Weights of a small encoder-decoder audio transcriber: encoder arch quartznet, encoder norm batchnorm.
Rows from block 3 of the text decoder, named by matrix and row number. Rows with one number belong to one attention dimension. Each number is 500 + 40 x the weight over its row's rms, rounded and kept within 0 to 999. All counts start at 0. Numbers have three digits each. After the name is the row's rms in percent of the matrix's.
# v: attention value (decoder.blocks.3.attn.v.weight, 128x128), inputs 0-63
# proj: attention output (decoder.blocks.3.attn.proj.weight, 128x128, transposed), outputs 0-63
v.21 088:562536507484479527508469560492450511522527533460437512524525478413538485494449511474542533499539462412486463536544409407527464611494553532520416534522538481511472538454476505504495513485537516
v.22 075:493493580482481465548519514521498433447505483525420441515416546487477541523536475482521521516465517509438543549507550491487493482481472562619536506452522480468589413486491439488511503537518439
v.23 104:536486527476487483528455519491524560564539502524498548461562545582524528435507529468588462501472516463541393501460538449496516480499534448497511487503491556439450425423494551477544516447490519
v.24 085:527491545486513482572463508482491486631465501563506457458497464515478509552510505502523460505507488589457525570517500443495495513512495528478538487503446556530517571488493515491480481519441506
v.25 093:529563499506497461520542507513420517524569569516486448490434482448554519536463474457491536507456518507460462514496516533472531467443497569473474494442523482475530493557494522491506492362501555
v.26 119:495495456494499552517474520492485461436528546521519551561462483447485520494509513477384583495522532573455451469463509542480498495490509526615507419494484548435486608489537488549462504557465466
v.27 081:509487495516477458501520566515461539451530531426539476591443489505518479568488522450449497535491473488489594484489521494478523577501489573507562502446526469483535485555458576481553542463504462
v.28 106:418518492541489421522454522497547521504521527527520482586469524516495453507478524542445491546480453644547520467534540440455477486502449500436487531439513533561553519482487565504500510506550553
v.29 111:428447515504470455546467509537488523552582520471436568517487568550487539549470557523496491512488515535546507533459519478503516511542505568404522559488528525416535499425441473516526474484521505
v.30 091:569558506534499512533471498518489489492484538547487522504417526502591558490510487422495552472531478454558484457482516519509495511484481512539503405440513439484437475531514633483520468486541534
v.31 086:572514532513536426528513526540526443440474490452504447478535504534515485418445517432465547562535495444548455507536523522495495529562503509436434538548547567542406482461483590479488450468454558
v.32 097:436538549491522496535465483520520505395476507445509534468479523486456500512546481542483532505517473566503570490539480523498500450532517555545462529585502499479495513446503453493445482520502475
v.33 092:566456513528503464493490502494414434447508457484456569442565481423543518534466469481422531428526500590480498516543483559504469468448499599455548473572524547564476534462481469460467523519515538
v.34 099:455535514505513432456449534511500507508512455546529553563512536485525494507499455422532400474498481538543558520520512488516548485484487538523447485496496469546463443519461458503517522492455482
v.35 096:446513554473509466529492544485428543521545611555455533534472445438501525515537481520445550522535475429479471470536495471551548506468520535501498482504458434519523542469529529507444503499562492
v.36 086:445508471456481524467475475542493511517430500540540511525512509525556498461448515520412449524528444486429526562504459497459482532544492501496462437573499463501603481528496478504484498514511444
v.37 101:439491550508475481447488577496466520525492516472560480495542563485471517526503495547572563492522471459521535524517530464525511489505450450436486552426461507371540487418534579462548527545512447
v.38 087:445502574475497586517541563482610453459605538415461516545538570510518479528440550481526518474519516487453551475444454485499486497522520497514493490489526492462485489459524534562533496540500420
v.39 080:505563532515497529508465493527511425536481567499480507486496475523563472511462518522514574535486416458508460527491471517531478529503529541513490432471501501511474556488467517444455495447503442
v.40 085:406542494468496543459521478477559478474522463544545472449463457529495518473474506553525536561487490402471444450560495482493430485473491477505496361538491526564495479504505503512476491557497518
v.41 099:552559480538529401521560509511493467560549505464542504558473518463524536562455493496504471414478487476520467514576491497540522479508458577456535523504452501474579503520456505468421517494520500
v.42 109:559564484481471374446484513479528559474500575473591535544522457499464523485443500536434500533512527418493445511504540473483489470497502462461514544513399478427565474519501474506466501496518493
v.43 095:499500538521487517422507514478502513433547498552510513495523448535534532512541473512531551489497547543505577454377627534520477487519481470442561494462519497501504526518518463471536541530501543
v.44 087:533534496511523543455501540510536479515442523465477516530409515448532482478431540497550525542533488439571500467483485456522480498494501508557530534475499430494504537415511518493563516510535572
v.45 093:581510476485526410453468456495442470495454498476515508520414449535542513456512462468548478421505484491459452529524419503529520432482494505498558419583527479517467559464500512502497524544522478
v.46 104:420550480489492512510495511496477481382505620507477558413469484512479500534499508481497532517482471509465519568500564575522539525488531542469456515437520514470528487554474512477456483512518507
v.47 093:511472526479507575499529471503441497593439451498560470455484467485520493514420517500510474517501458487506483527520529480458453444497501553458492558499575425526502540537529519496444519519507510
v.48 092:426495508458506465522566529494470516512491427520455516440539517483533464569499496524530507512490535554568435505513489495500503489481532568508542501487474439475524467544455444502552536603511531
v.49 105:536475443505524489497521435500562549510481467446484540419543552492611492504514503467550559480483508469438566469492445557527497475461484518421452529474449453551579386473531499496504516426491509
v.50 076:368501496473504471546590523455541486475480516458520456457514506549559479475492512523484541490490524504482475446500446483531473473526483492564543485511434521451480504435443474483479500516420506
v.51 097:495524516531502494487498450479574459447439437529482555560621472493456475477538488550544544470546521464518490531537490537451483507545492577469512467492464566544559474534442550482506501532511496
v.52 089:474463529536517495501477520510543425502472470526404536485432498462491503543492520525493542429534514465475461538556444513495479508518551556547522443507497507525540463495459530553513456517504517
v.53 093:441502520513491521547521545499499522469411498464493484566455402483492469520499480523505459503527470628438446536551486530458480496464482535453549530502518534560438509556490509531537502507516483
v.54 105:515525517469504457457455529497500509489497465504477560578625504512581549476496485475561501538479502461577580481469511459531451500484467379467471470542450466513482521495505510522517506514543471
v.55 090:499495576502534520469529462482469528464521564521459516570450568561475483430471482560463428440498507484496451554496483455457525543467487561490519488424514530516562525527448419515534531438555445
v.56 089:530554508578475523562511491476447501433559423495535535458501547539481510524498440535412518473511462437531443507440522495515512542452512522457452493517486521480457445489516401489544492436513497
v.57 087:501468481517508534510493552464495568540512555471539491457528495489537506579507486558496498507487505500498583500475435498474453515488479544541555439482426511412594549576495405531475472435486522
v.58 085:496483503545486477601544508484505492494494550480411422573536465537504499502525487504437526465500495465399602465564541428508492543507468546544468540609526466483507442482431470516492502496517523
v.59 092:501513532499497463496473577453501527466443525495513511549448441531540463536348491546479567510496549524530489513451473473504561580457511524559500471519476477529558462512510541521549477477486478
v.60 085:595549495457483492377501494428502585492493461460526457566501508486488519523487514455535552532484480550505579500514434504482480516464482524547470527536537497548500482492512529520469470450511475
v.61 085:493468440502501497531541603532486443493529405469510417561479446426489476489581484483479597478525514525480514503512442506509524477505456411507495555423479537547501538429484460555487495545470492
v.62 094:585556495506467539489492505499469555551498486481534504552456515481512514517527513415517507522531490540500486561463491512445567466438481561575531461458532461480449461571466514524465522520446509
v.63 090:525517526550494529496520522494471430426418477494464524498471493494506482565521476494499539472496502449471515501504533487511490502539470497476524470591513478475492473528484400517543469534457537
v.64 131:511533508486482591451544497461541535423415444459488499569505499479473478526425511533502533538492452488384565482527452490447527542457502506439535538486547500554535464580478540510495524542586534
v.65 085:528489517497502506504466454470485560500460426499568510554555471479452497527547457501531510463525499467560494478546435515501506511492525515426516457464428481505609547588589443505490489506545457
v.66 090:484580586472502465495488477499449415560481480474534487518578573573488425488497535535538548460505501462521459472515516532494472446528477517451560561460462585546521463494508541465509470500507458
v.67 113:574479549476480503506476491495435456536564501497578479467467487586468507549486527537482469504483494585478631498490487483504511571511493479399420421476549531435465502441507485481551503478514438
v.68 086:490489533500525500543491529481453496541518490502438566417494557448462531526452486439506521545484552417549486443479444500515500478473534437557441465493485526432561526460574555504462519474528538
v.69 083:557506451506522481488468484455490533488537533524556454609562482471472500535583509459502441539504501529501559465509552493509526513488495559375505533520488513497509544508561552483505464455474517
v.70 090:532427548537478498538477551519494483455521498467476538549447532547506541524545462509435526441453494527471447426456444439473487513547532489558491469549490473485537511542537443527545477420459513
v.71 113:500429495484496631524535458507506487574450473520503434478478471493529504516555510499495492483477492608449466489499417524530497485507525492540508496514498474493489585566589464521510469551454467
v.72 093:482491469527496592519528456468509558530546554451469503539611511508527519538473485522483531497494526495470425499431463521471490461536505427506487469623473409515442523538451489447524526475492544
v.73 116:523470458497520502522494497474461546551434482532522477473448499466465484509489482523429505536506461552463547503553466461477479523473519569528445501464543536633477475540533576468463536486487531
v.74 123:450530465500510559481474506517509537515492530512456519530534515493541504431394502485530525491528500432456510485543546488518430515484504527523453608554479403527564438500536502478539503411429526
v.75 106:445482497521504414458529522479395548475539466519515552529445585421555520538466521498494515491478483533494464464523603444534467486490522541467528476519468445527449546521514487477474504545527469
v.76 073:569519542538505483509547515473551451444502515535526533571462455509514530531485492535457492558474540474533441434505504491536470510512455446496510534518456574504473427482473443552483474463488533
v.77 099:502518475534455490535476490459578484502574455473562486463579547573504554475402470452473545597506537487498525453485461536482522515501501493454544512578463536459471471525532462524476480580438497
v.78 107:579539509487523540433516492502485416508497494435533436533498478567464513471519483503510554483510512510475534496473461540518462494478487507542492445456489516671479519507512466543521529512508457
v.79 099:554499520531471544514527477517487524441499520580501545583486529530563533507384501416484452523507523506441469463471504547515483497507499478502500518502463507500422477455461555521490515436525499
v.80 093:472509420512494512483496479475490575483482517516581488445471402462551449508487507510477530559508517488501520476491511484476456526491472438480497474481538460563495531488519550528512519538453497
v.81 098:453546491501500463515472516442415459509510492520467508467566485456527540512419508572454541403511463533542501524474504475476490492507508499450446529519491522487592537516524513473526487532483512
v.82 113:506485527464485545495463491489535491492481498553499454533460483492464537522412535449434345476512528535436502476465559551496552555521455549481471551495502491536466471547555505501533475457441463
v.83 095:494491459507506522540452523534510484524496520482462471551566545519488525474505490507494523496506554483497486479495446516502496431460524596420596473496529581496503545441592547469534515443497524
v.84 103:466465533495484517457434530528454478586502458511489496502488608499523490514470498497481520492513459417486534539496425526547536496494511464506485476473477505466428468536571480501535510487558515
v.85 105:408486463469524539507526536490481468461512493461499496514415435476487497520489499486555529567515465476452480478612431452521519468478491498425507438573507475469538579461493486508482525548501544
v.86 076:457499519537539478515506488579561437534510513535535496384462514551534470475437549465485421527485500492516427540494531561472489510500493505423499485462495503470516496536511508499487520521495468
v.87 111:464504414573498441608488519519533414561437469544404487626460520436429473499504511499419536446537501520486517528492486491519473501529509507430534552549465506485527510510493483501496513523539532
v.88 094:442455501538518531508477469479536467580531451502549482434536474532534477462583508472520482476481497475460380520485575541513522468448491457486446478517481532562479445550552524515513472464543491
v.89 103:533581480457505511532421491509506422459514512435501515423489450558516533478473495471483554459493497604474483521454506484548440473493477499482488549507543481493468529490488487458502503468494529
v.90 103:516501478454450505602542485522522488540520516488455520527430504484467533513541513509461532516550528448399471535457554459487547559467517505517440425473547492501472446503422492513472478570548507
v.91 083:556471438462485527541503500489483576438499444465472495475485488627547567469525469456496540449483536572442570525504531501533456455548507499560513448567470527396504420562567448528505515475514475
v.92 101:515550502490519498471568510491475524496511429429498539516546502457524481497477494503544483437488467505480562488496400477534570447460457490513463549525524478579472443483523536528572501543535478
v.93 101:513457466497464474463521505480482537472503468486431521495575537568552517546542499435548515500532546489429469474471540572497521485522532476425494429524529475503490446521462528508537522499481490
v.94 116:499602463449532568463483507507512470472556520538526462538490515454445488505502467471473562563523498396500482450471468509533552459482502435520440436461516524517466518415525492528512501513522545
v.95 100:440464530490539515516446564510413469531525486470487542450557512561557504526475497457460501479482478568546475485483439529427501509471539507565468439485526506548564597463498439462545501447511473
v.96 102:487535510501510504469510505515438528485446499555548490528615542568439453467511470538498492466494531540501475512501493495518502528466524509467524522491494460539471488453383361478444536480541505
v.97 103:503518471508496518485515482503500526554509568528540466528483470488559501504478512488496497505474580548477523513459458532447471515493501447506564432367426544549448526477479451548521529511526496
v.98 109:488547475493486514492490476517510542460564458471527465503542475454445497514471490468522507523476508533506538507488548499514498418547462426536566475465605498481458528540548471491503475542442520
v.99 116:454538511474491513527569487501517566575484427519519546527488527491491525539489506496488491495503532476551413534475421502484548539486507452535456472469469529365519533506490541541525498467512580
v.100 108:539515477495499508470451518485511541436491404538537500533472491522381513514536474460416504516489474482497491466514485480481520566486484538552485494481556487620471508497482427547503483486514521
v.101 118:537545506433495505448527531502509505404552427495499487508502483496515537521424524571456566541502566455456476541478489531515383531498539501477480581571514466466473523443460519539507461528538528
v.102 093:590423519512526548507456467460497517481522513529530484434488483465523454514499528504510491619488480548474574483460506547475467594516469529517517414422554538493572549601482561463515509483471498
v.103 102:477490512498505482516483484498492526510491391532491564487530560486518517547558503476397456568492414472550485565441502423439494485464526429545460475486537541531554515488542419519484510527551463
v.104 102:597458505528464572553444474552485472610520578500506455501470490537494513496537469486502473538514506512508597488393488494503511504499513472564461361471488483499472476478504515517485490441491444
v.105 091:487539536478505542533420541499438457531570541489570492508543495585568518509445477502487527530534488464516474507433493510514489482459512420423497436424479470430415557460500581486495503485516513
v.106 126:567517570501509536482543506523434548523455489558594498534500510585509508519557511499497496461497495497467578542521548520529489490454458415416416522444556543468519418523471488535470496530533497
v.107 105:490457479512485518486480552499512496465470478469531488544444534476425513582570461545507543446481468585403519475507568511474501511502478525562540488490508457511505522585484422535547469511518545
v.108 109:505510515464480432578526488488514447507512507523537528565463501539513537551436490488483454493500476385566486469515489481503519452553496505468423460538507481533535479516541531485478503453513446
v.109 109:574466546504459548451474485479514504498585491493519533509450472552479474495472491505481468544500485474516456447476425509518559517439504441524521480587508524408526466459520465521559514561474447
v.110 088:435458555514507508460546529447480457542512500471459496450465553463495526489511501483500391478493548395566545444474565535498545523518526520572545596521488536502475530422486495479516502497439452
v.111 103:470496469477499476435496516473477529525535449494557467524496565414538435541530489476553520525486485484510553483487541544551537471433522606447604486466440504530572446470565468516515497496554476
v.112 098:500468552492481576520478510480505503488517500512549503533487474513532498492433490547557424549483468597544499524470526516508459577525487527577540508557456486442515553540520504498471492455413412
v.113 105:547506554549493514469524490489503415434524572508442563531481518529491503504554498529469406439494485559456441471466593515481522522468476472514551532450456550624478467491436508453515474457484517
v.114 102:536521544503511503422465493464510475577513496513519557510605591515480549530547513549557510448453478512506560526479546463513501480501478503541470498434501473404504471572525553524469481531549408
v.115 090:461477508480450525512458445547507433486527565494527453576381529540547558476463494556477464565478473446511483505516447476482584481557503509513529469461467475462522433511510551535496508431507483
v.116 102:658518506490525503516577471498488512534463491464497506471516549494525497497578521500491580451495508490533462481470440489522526459462499444493526454488488507548499530507504522519524499516493469
v.117 098:510563511492507479446525507507493447456490538534534515620489421426444457481419497493493444511522452457495521504465462473515489499474525470524477447576462475496509511477446478521493498489520485
v.118 101:545532457508488568462509494473536455554508522429543431427475528491575514450380521489485453473507514460426537480479522558521513540508514548502496522529530444523541423527526389519487499484490482
proj.21 094:493489537434569444477506450521485507454459455469505530431452509487494518484510518607441490470529545494470456520434525507482542427485382517443475465499471477526462513513555533497576456513452530
proj.22 083:521434475488502515496497509506441514487467543452590503540540477467596527509484507465563534556632505517532504525541476544477546483487486520488477562520423461496471534447472531552510482482503589
proj.23 102:499451467496513528465518539586455458436507438568476485500535461451488564496489454580415551568518506534482547499518505485568508522484516496507444493422452429527467561520462537443455479480550496
proj.24 089:434481484465505547515521449534434423440493511415523467508498546436522475488493479565556500515453569473554517437485486515546488570495516537439452513481462481507469419554444478513581459470517469
proj.25 100:501446487492503555450456540516548435485545439537548568495501510541450538495467533463522524509540457563502480482492492456579493573552515492538528498491423436468439520457469496468434495497503472
proj.26 102:498515483547437478433497504469543564548478488499437431503564468531511542488483481408498501521471485510562465496524486476408493451450509391439550576532532484561587429454492556496469533451552459
proj.27 091:497479581495514442500454434532565506455478522528517494452581477498540546529488455542591506530585477515424472530461509508484527443493511506509470547502456505503405503416546440512461437513505543
proj.28 109:474446525488520529528509431466495489429538533388520517441513500511542488529504437529556464475530526398482489575463444488568551559514532535504574487537493511416407526494473396504537447546484455
proj.29 086:476607477575432478490524509480544529503503478537455469500497473551484513447492435452469478517478483518543506487523452450476470433464548456472538503530521471477493525502545483448404571525478454
proj.30 087:470452530431484468460497505501538518593461454555443502435523445555436504507467533523486453501401472532491483552505457440450546531490574479506479524518466464498550494489514438480472549472460467
proj.31 090:483573386498445515505544545448537506523575480526495541471431496538496512548544473490502514469480494528490505444579496515554497461431457469532539473515528436486562470571487465464536542539473464
proj.32 098:513557437477503481491460579497477480506542506474524436515528503517483541505478506436502519513444419497545535505426539449480431493494434438534482467499572555520545495540420566434545496445485501
proj.33 099:453512518544547529501471473514515520604554525502571437538519536503472508485559535537512525534512535461493528498456465540560424515525472432550516482493565433462505490498522545526506440514514445
proj.34 105:596467520507499563514534508496507481518455531494534426472512494584423519517488519482488572549549536479501453509584498490523549559446528446534567492500499533505563523486487484503521524533514489
proj.35 086:474413478459533524503478480518479454476456447412530523507541565500526483513542479534570531487535460505475505560468501520457414534474417523521439452393512554475460496516483502486581435464479497
proj.36 090:553466507541510474509540510475517517544494495545494477535433476554480519515551497453613535532469526488607508498531519488549511435454532500517518553481505440459459503471543463508499543561473495
proj.37 101:539575517417524447539544493521501529498508494522511556438540489477457562470474605529474461513559534618483451480504436529451520511494495519538444465480546485552491493534500471505521503405549545
proj.38 098:505533452551480465501465435546463558524507491568505572487589416435463567455528522537472415454500524536526446470510513517513514483501447540473492484564562539524523538453525435441494473485576554
proj.39 076:447516536504485460477556493499490512484564513513573488532450503410461549504494476516469444483547461540593540434507483476511536485495513506492533547545443497504520456510517516515575552548496526
proj.40 091:552456491517511450511497553528531533506431420616543547566426535556459494549499538519549476486508580515503472512498514548532573518521534503535480541494517530457470482469536448539498531497518464
proj.41 104:487488559484529534530522476516486429518495504465502458458535476508448516521528544536564529593568506534515486527466442517526487507518467459522398469420523464510510513565495522555618501468453522
proj.42 112:520438541525508568532510524515452436569468444527497426510494552480503471512567527465521530514543547603476541448462449542496566482492506544482421517438560466482472549504493521541509510499500475
proj.43 102:480547467483515538512499474470518583486522502501553519560512544485479486477426499455434457448467525488451500526539469467437503549448489502527517468550470512516454474422473551411441447426545501
proj.44 101:459430484453477477543493475491444546535473437508511538534565543557502536445551559508507467502578578530511487539538499496519510515520498543468493466459519552476459485514503514492465458477513429
proj.45 102:475552560498458509507563609468537432453522519505516429440488497469378540466473534443489558574515454580554520451498453477533535518436525430569483548491489452486552479543478526498476531520476535
proj.46 106:550420505455502485526492501532496517592499513469492544509538499460540458559518488559518511450512511501456528505542489535494478516496478528548578475538444499525504454439568476554569495458506517
proj.47 101:532507508464538458500490474521485402422529559430517573456459522495514542469534477555466556429484489505403471492492505510526524564537460430551525494464474463537509503509455472556539508443507524
proj.48 099:552478460501551548489459460546471506507504523445534481567520505501487612447490466488483508478484517448489564515509496447544512592490413462525435499507559474510495501507372537507524443421529468
proj.49 103:521540535582452510520529567545500455504444513519433522444490475459478528430493523522465488502475486538472498515435436484480500475529466446524469515542569510467529594475482465495493517460522490
proj.50 085:551481473556531458505450483554474552559519409520527515527517512467462548519515560543495441412517523496560500452475539541458561529495538463410484450543520519489513459468502457481519467483529423
proj.51 107:549489485535539505567535522534571572549504533482502488493469523479541543518449452534543517517506514518548454538532506515549504464471551444574481525456531464526499536494556507548475499520418547
proj.52 083:512556447556478497454539545525558613543514507613502476514492446544458525466501487470524490554452473526559518475536465470515455445484512499542548531598542497481520523498531439474423532565492506
proj.53 106:555541482496540482492463545491534483481558506480544427502514526528510558505512460475543560494450504425568544462507545462556474506483500462588475508466515502502520513560450554488442508516494552
proj.54 087:506575497570457516473550534462512579477468478585508471495475505551434483492471500422488446495469500513526462500512444479448487456484518526493554522548538531474515556481537490431423538534513499
proj.55 095:530476487509456458526429504463495508488485452474468473427621447482501497523541596432533532499492513472553498490551526532580452469513447498537444496511590495497483523515505502476475463495511549
proj.56 095:529477490493463521492511478466561537533538533477516462489420475450519485533483512457466478478468534504513493479488445549502467405521567485534534514562497406480518524461511504516424493558518490
proj.57 083:518589503542484439542524440505508518560568506544480454516525451488406517499542538489478479500413553512527492479495496519472550429539585427462448563551534486483499506518538575491527502538519512
proj.58 087:590435480446520486504472464472547419492488415492526500457451541535528523582506562505550514496514553493588468508493521552540530496542455451533454429443462502510544483514489491473524468536495502
proj.59 093:515528445441474527494488414524511516570549518557505467482491511471528545431537542437477448525517446504445493496499413493482457438529482525520474513507524561525515533508430494491430517531493490
proj.60 085:499469559500477520558475503537471413480479463483567443519570449534528472534559499608491504464533504514501375456511498553492577477518537477407471470452495544535512514562517460513559504538511577
proj.61 090:476567504561483485449473451477511577507495478607525531518477435552436484501501458528504419468416461476467416473513465506422460471490558490453518452542503471489466484499552489409426518494529538
proj.62 097:486575515469515500529482516531513434415491483456493500472467480495528512512516437532434529491443516410468487497503498480453501534540515421470456518466533552502514504577490606491515521426504534
proj.63 091:505569453499535496502526511505526546550530511580514461550472496560451536407493541437514493551473542477594563568501461494509454515459543512586552527527549542499513431509519560464494480462511461
proj.64 086:508370516420565505527427532537481420455497518442518493511507503412549504531525481558517543454538498483470457515495541542538522570558482505476445494440437492527501461465477478504575459473515520
proj.65 091:513516472503537471511545509543532488511512485538446577482495546476537538515451560555453548578431515542403449463478556467449514534501490540574456546497534512408461418437508523530435541523467464
proj.66 100:551415418554508560481434529482467484487479487444477453474451443511506521522550499527450494506478424543421475466556517518505488484471561437510479489409473423460431509504468507482518471453474464
proj.67 112:487421426571550515497368547497479525516447519534464476598500564463528489469443403488466517526482486450494484532503500507498487416458527473474574539511491483457481523537481520518491477510511497
proj.68 092:468428556457486396540505439472518496453447505496548530517511471503526459510504577529532494509491456567460482531447563519495486501503501560485504516482568481482486520532450457565517472558495509
proj.69 078:508616485552434536491523502488509571560522475547495484475492517575467542479479512409499512555537483473515516487480441481513511445501534463530536496577523526459525517505549511497430532504480498
proj.70 084:455544473498433492481494505444573551522450486520496477505514490457450485521460557433509482560563452469595527527475467508486494445455486507465564551515511543458531527489499555513425528566531459
proj.71 110:449562528464503428524496521441503520555533516471494512495520532488517483506436515480488500567526490495516513590491559517417539457504422489531494424568561584473515473487532536518475480537478601
proj.72 089:497537542474555479495595515502445451449439453473492501399540516421403480558534547537437390520511538454563544550488478529529528556449454521494480492470529520523503515499527542515493458422553491
proj.73 090:516419558433513478504430484549462456431498482445508511483530538462560501512480537528532557494551527460494508517487501519520537553582407514516436537470451505568503471544432470546551442504539529
proj.74 114:510498490484489452444542561511485454451446440467494431456487512482467488537505474540423469557479496507572506516570463543486533532527526550471487458419507540543495533487494505509493546480604384
proj.75 108:565542495494412538522544518475539388515502564545522456487486425601434529522521499447475519495624457538511467487461480498571468488486488524491533541483482534476539514499534469517469529486508529
proj.76 082:471448462466541504496477428522480502510480482489535440476521483577510451518550513521540489443506444459487499538528473480528525508520501522472530473499434449581544557531497500455575467456520513
proj.77 099:521487566508552533464519469554518544498434536456509526495489481412468498519560514563507444419444467459486470465507570484501497532477547472527444495463554491478458499411553477466514511461541473
proj.78 106:446488450506454565485420492489487550596481486506449531505493564484529504506528624525456469560488482424433545566561470493448518473475463487484527540466481513386479473471502556518484460495486529
proj.79 108:405463490448536491533501413464513533534499532469553494502511486548540448534560493548573521425588539493525569590562507483527499520458515500469544449528485487494491563483498472454535510464511542
proj.80 095:544547538511419474496516553477485459500484490474470514482518559530439510475490568514455520520566505481500535490421506498489527501485486565510524543507453584420536495510574454534465520506560504
proj.81 096:550458514530464517499471511518571494483516547590514501544450501546464519463558493427571507534459502532473428449492502508555489505522572519518528527452563494518510507497524434560437520480434449
proj.82 109:498463489464479518482445518459487509504484507479543492544487508496522479511521443419606563539521453429582514515529525465506418422525549447519556432576520568448497502435437560523493506518571504
proj.83 091:442561567489490457521601424497520565486527434530516521427544411499485500488476556438559437474498529537480534500435526473487498490503430418543428507529563451515485484516464461488477463520450520
proj.84 105:471469429502586481546560476491519447455427465502503503508539473551491517548474447511506480511475532578546492545479599462480421519470465463468538495547488495469540484520439583513497512520509451
proj.85 113:547482604470445439524408534581543518526500516494504398542531493487537506497482493500457469467502530549508509498515516580478545549522507577484424553490494510541541427516519423506516481462505474
proj.86 086:583482488489416501496440513426451446520507525476449582541470448410589484486470482508483541415469462476464487439516497454504477438500536473547502494496479456410409440434436511450485495470515565
proj.87 106:514535589487503471466495488501505610422563505495519516433546476507545528545456482451580473489392484533613525439551500489516478472536512512599446496487567521511465482536483442491485536526516485
proj.88 084:505429487428493478504485527547470465467465457535520548544497520431501470531475517539478512503476522501450509543496486558490537525511496522468505523450450446492485580455444544511553477538558504
proj.89 096:516452517579514488436477570517533492492482438507471481538484536487451466477514456497499468513412474461511495503524437529457506511512571475445518528449439488530550534560488553536482556504470385
proj.90 105:474532551547588487458499509498454519435548525486498509504515494507498473502507373484490483405448456502608506502539483512520468516481505480460526464540484513563495522537563504435542525506466524
proj.91 087:500467538475551485412524516547539441511502520505490503541463530418484437475498476553471509510441440416497454522515454511447548492486460483438486519469474526596455569464460554466514492544556516
proj.92 107:572479531444451529520492558554547392501523529444525394496466453518476546530581521474503501485571475549496457481448491553493485538501567480415456516504503485514529523474463471462487480453480468
proj.93 096:506476548459522584504515476532531481444499554446541465495490467435474507537556550541496468436576492538479510520490503542528494529399480514502453566425473487494416570470504458467524440453529559
proj.94 112:503472545503482434555475432507461518521492445486506535481532438589541469522574543498489468409492540557507578540498519532484481517445553498458517515580482454451521458535482501474516465437436480
proj.95 105:505459521538452529502462464521559570526415506502521521532498543448480559492486609498535465570539542510423502507496514494523472530523490519489481613423541481465486470528459503633429497556480436
proj.96 104:542435557521497533515523496504535427473498448417473488539483462510533507557493547519581499457493450482523524498527539517444546492500503473571420535513488514482477557531515553490568542550463484
proj.97 105:534452481519469490523508532511567401418403484413428467526536504477441464558498494524521509435425489439529514475517542506527545548473554501476438472537582538535459535546551543455461521463523498
proj.98 108:553444550430547473460502518516471485553527514496497485478488575434514493496548474542478485532477456440457532472509525486483498494455515519490481518499415500462508451478497521519433519434602518
proj.99 112:525485454519492500489474560497527428492482553540480458507500432433465550473449493488538547505487534477513600491530504474554499547483531493472530411494460481514525505524504472475438502483475476
proj.100 107:457558510546543510472481439541460499542502527511495460443528459543542434500426550487556473457519555592477425503504494500476470473516537516426469531481542478450494464567441561487525516547475448
proj.101 104:444550485577447503443528540475533479553485489543505459491451466507509473509461508395567472409468456552549549445504499456498455478551506498488460421474497486495517493470571488475469603544461473
proj.102 106:441547460508492407484549546540534536489499543502414482461519536494514494560486497527494503496501593466576440470509507516558531429476537489517508512550510452501453419536528428475481514529559476
proj.103 109:541561497523588544422484420536484469522514520495549518472503445540516541492428508457592515484547511584485475487505547484506523565490500518507474545446472456479506500575408457531584503485476522
proj.104 094:476568440548541419581545466527542473439440466513477511491550554409461477481502522494480538442510523494533390498544572506504503514503523478477574539523514498561482526497503493510466506519465430
proj.105 097:529460461479520483569511495529565452452448475497509485535551564427489484513509533538552537439534520478491517510545559522477528594519455529560530483539441452587493498472525473538475490459475517
proj.106 112:484533527504482476453508490470548477524531481514466463514416486574499546518534502453524456529506447566606582506476545518451516478547528519570480546541475461446493558504559473500483588563541505
proj.107 107:475476490477494459528514553557503503526475540533471464438540445506543507475571501474516446478546600437522444515512467506532556452508533490469481522451542541478479466503493535515486501489512434
proj.108 113:459531490519611571459457479543504516556532412544541515492469529500452452499494502476554500515519586512464522469514477523418463519490515523481521485546434454525468508547431500481504511494454573
proj.109 091:510425525441532469528504476526449431497482554470528465531585575479560528519548555526500523462524531540483473545509609530549554575559486531497488536448499546542522523467514491575533473479518525
proj.110 099:573451482458494593471533515518499506470505494498540564568539506521543444534530502416541534519507457513471503527585490456431479527523509488493543464561471520529541570506499546521521495450444515
proj.111 105:569478499577517601508458464544517567503559517489463491485529467585493512497501456495522524576487518465505469516524435451440526479478459446503463486551501446554469501512429535447523450495506504
proj.112 095:527484471487508487438569509456421551500457520528447452509541537557460510465529459423500431460445493531517473448529552428516499447507536484448541471523523516444546514443572517528483564551521539
proj.113 112:533491497469430498513432473501527528497462518483504505484489447431563534500520524438500588537587542414524485543488495487539542486532479489508470536534557470453507571547508481462555515517501517
proj.114 099:485581470496488535533527545530510527528549521519500487516454428479526506393550540427429501624520510502499486520493415485493491486491503492449545482518476520555528550445517455495472483474417521
proj.115 094:493497458541543463511533495547522466508414460530521515451522535419375487422598502492399485409441560507452520477471509477497493480480541444466463486536523506493475545491507529446458534484481477
proj.116 111:514513486439508405455501520509496515482578493522470459503456465480493504562548513522498461575471453473498525563556514473479514523514517516495513526546512456515499494531471475436491449447590533
proj.117 092:514381574478489503522473498544558472533470440499520503479545515518541525506549478554589507432546612446463473488531556538470594496509449512508467507480498561492489491538488537476574554522490547
proj.118 116:455462494474484454500533535474547593491505516552491555518474517555507485569632498495472503565463494458574515553517478505499472448550544473533520500553480552540501538489546490466444500485563454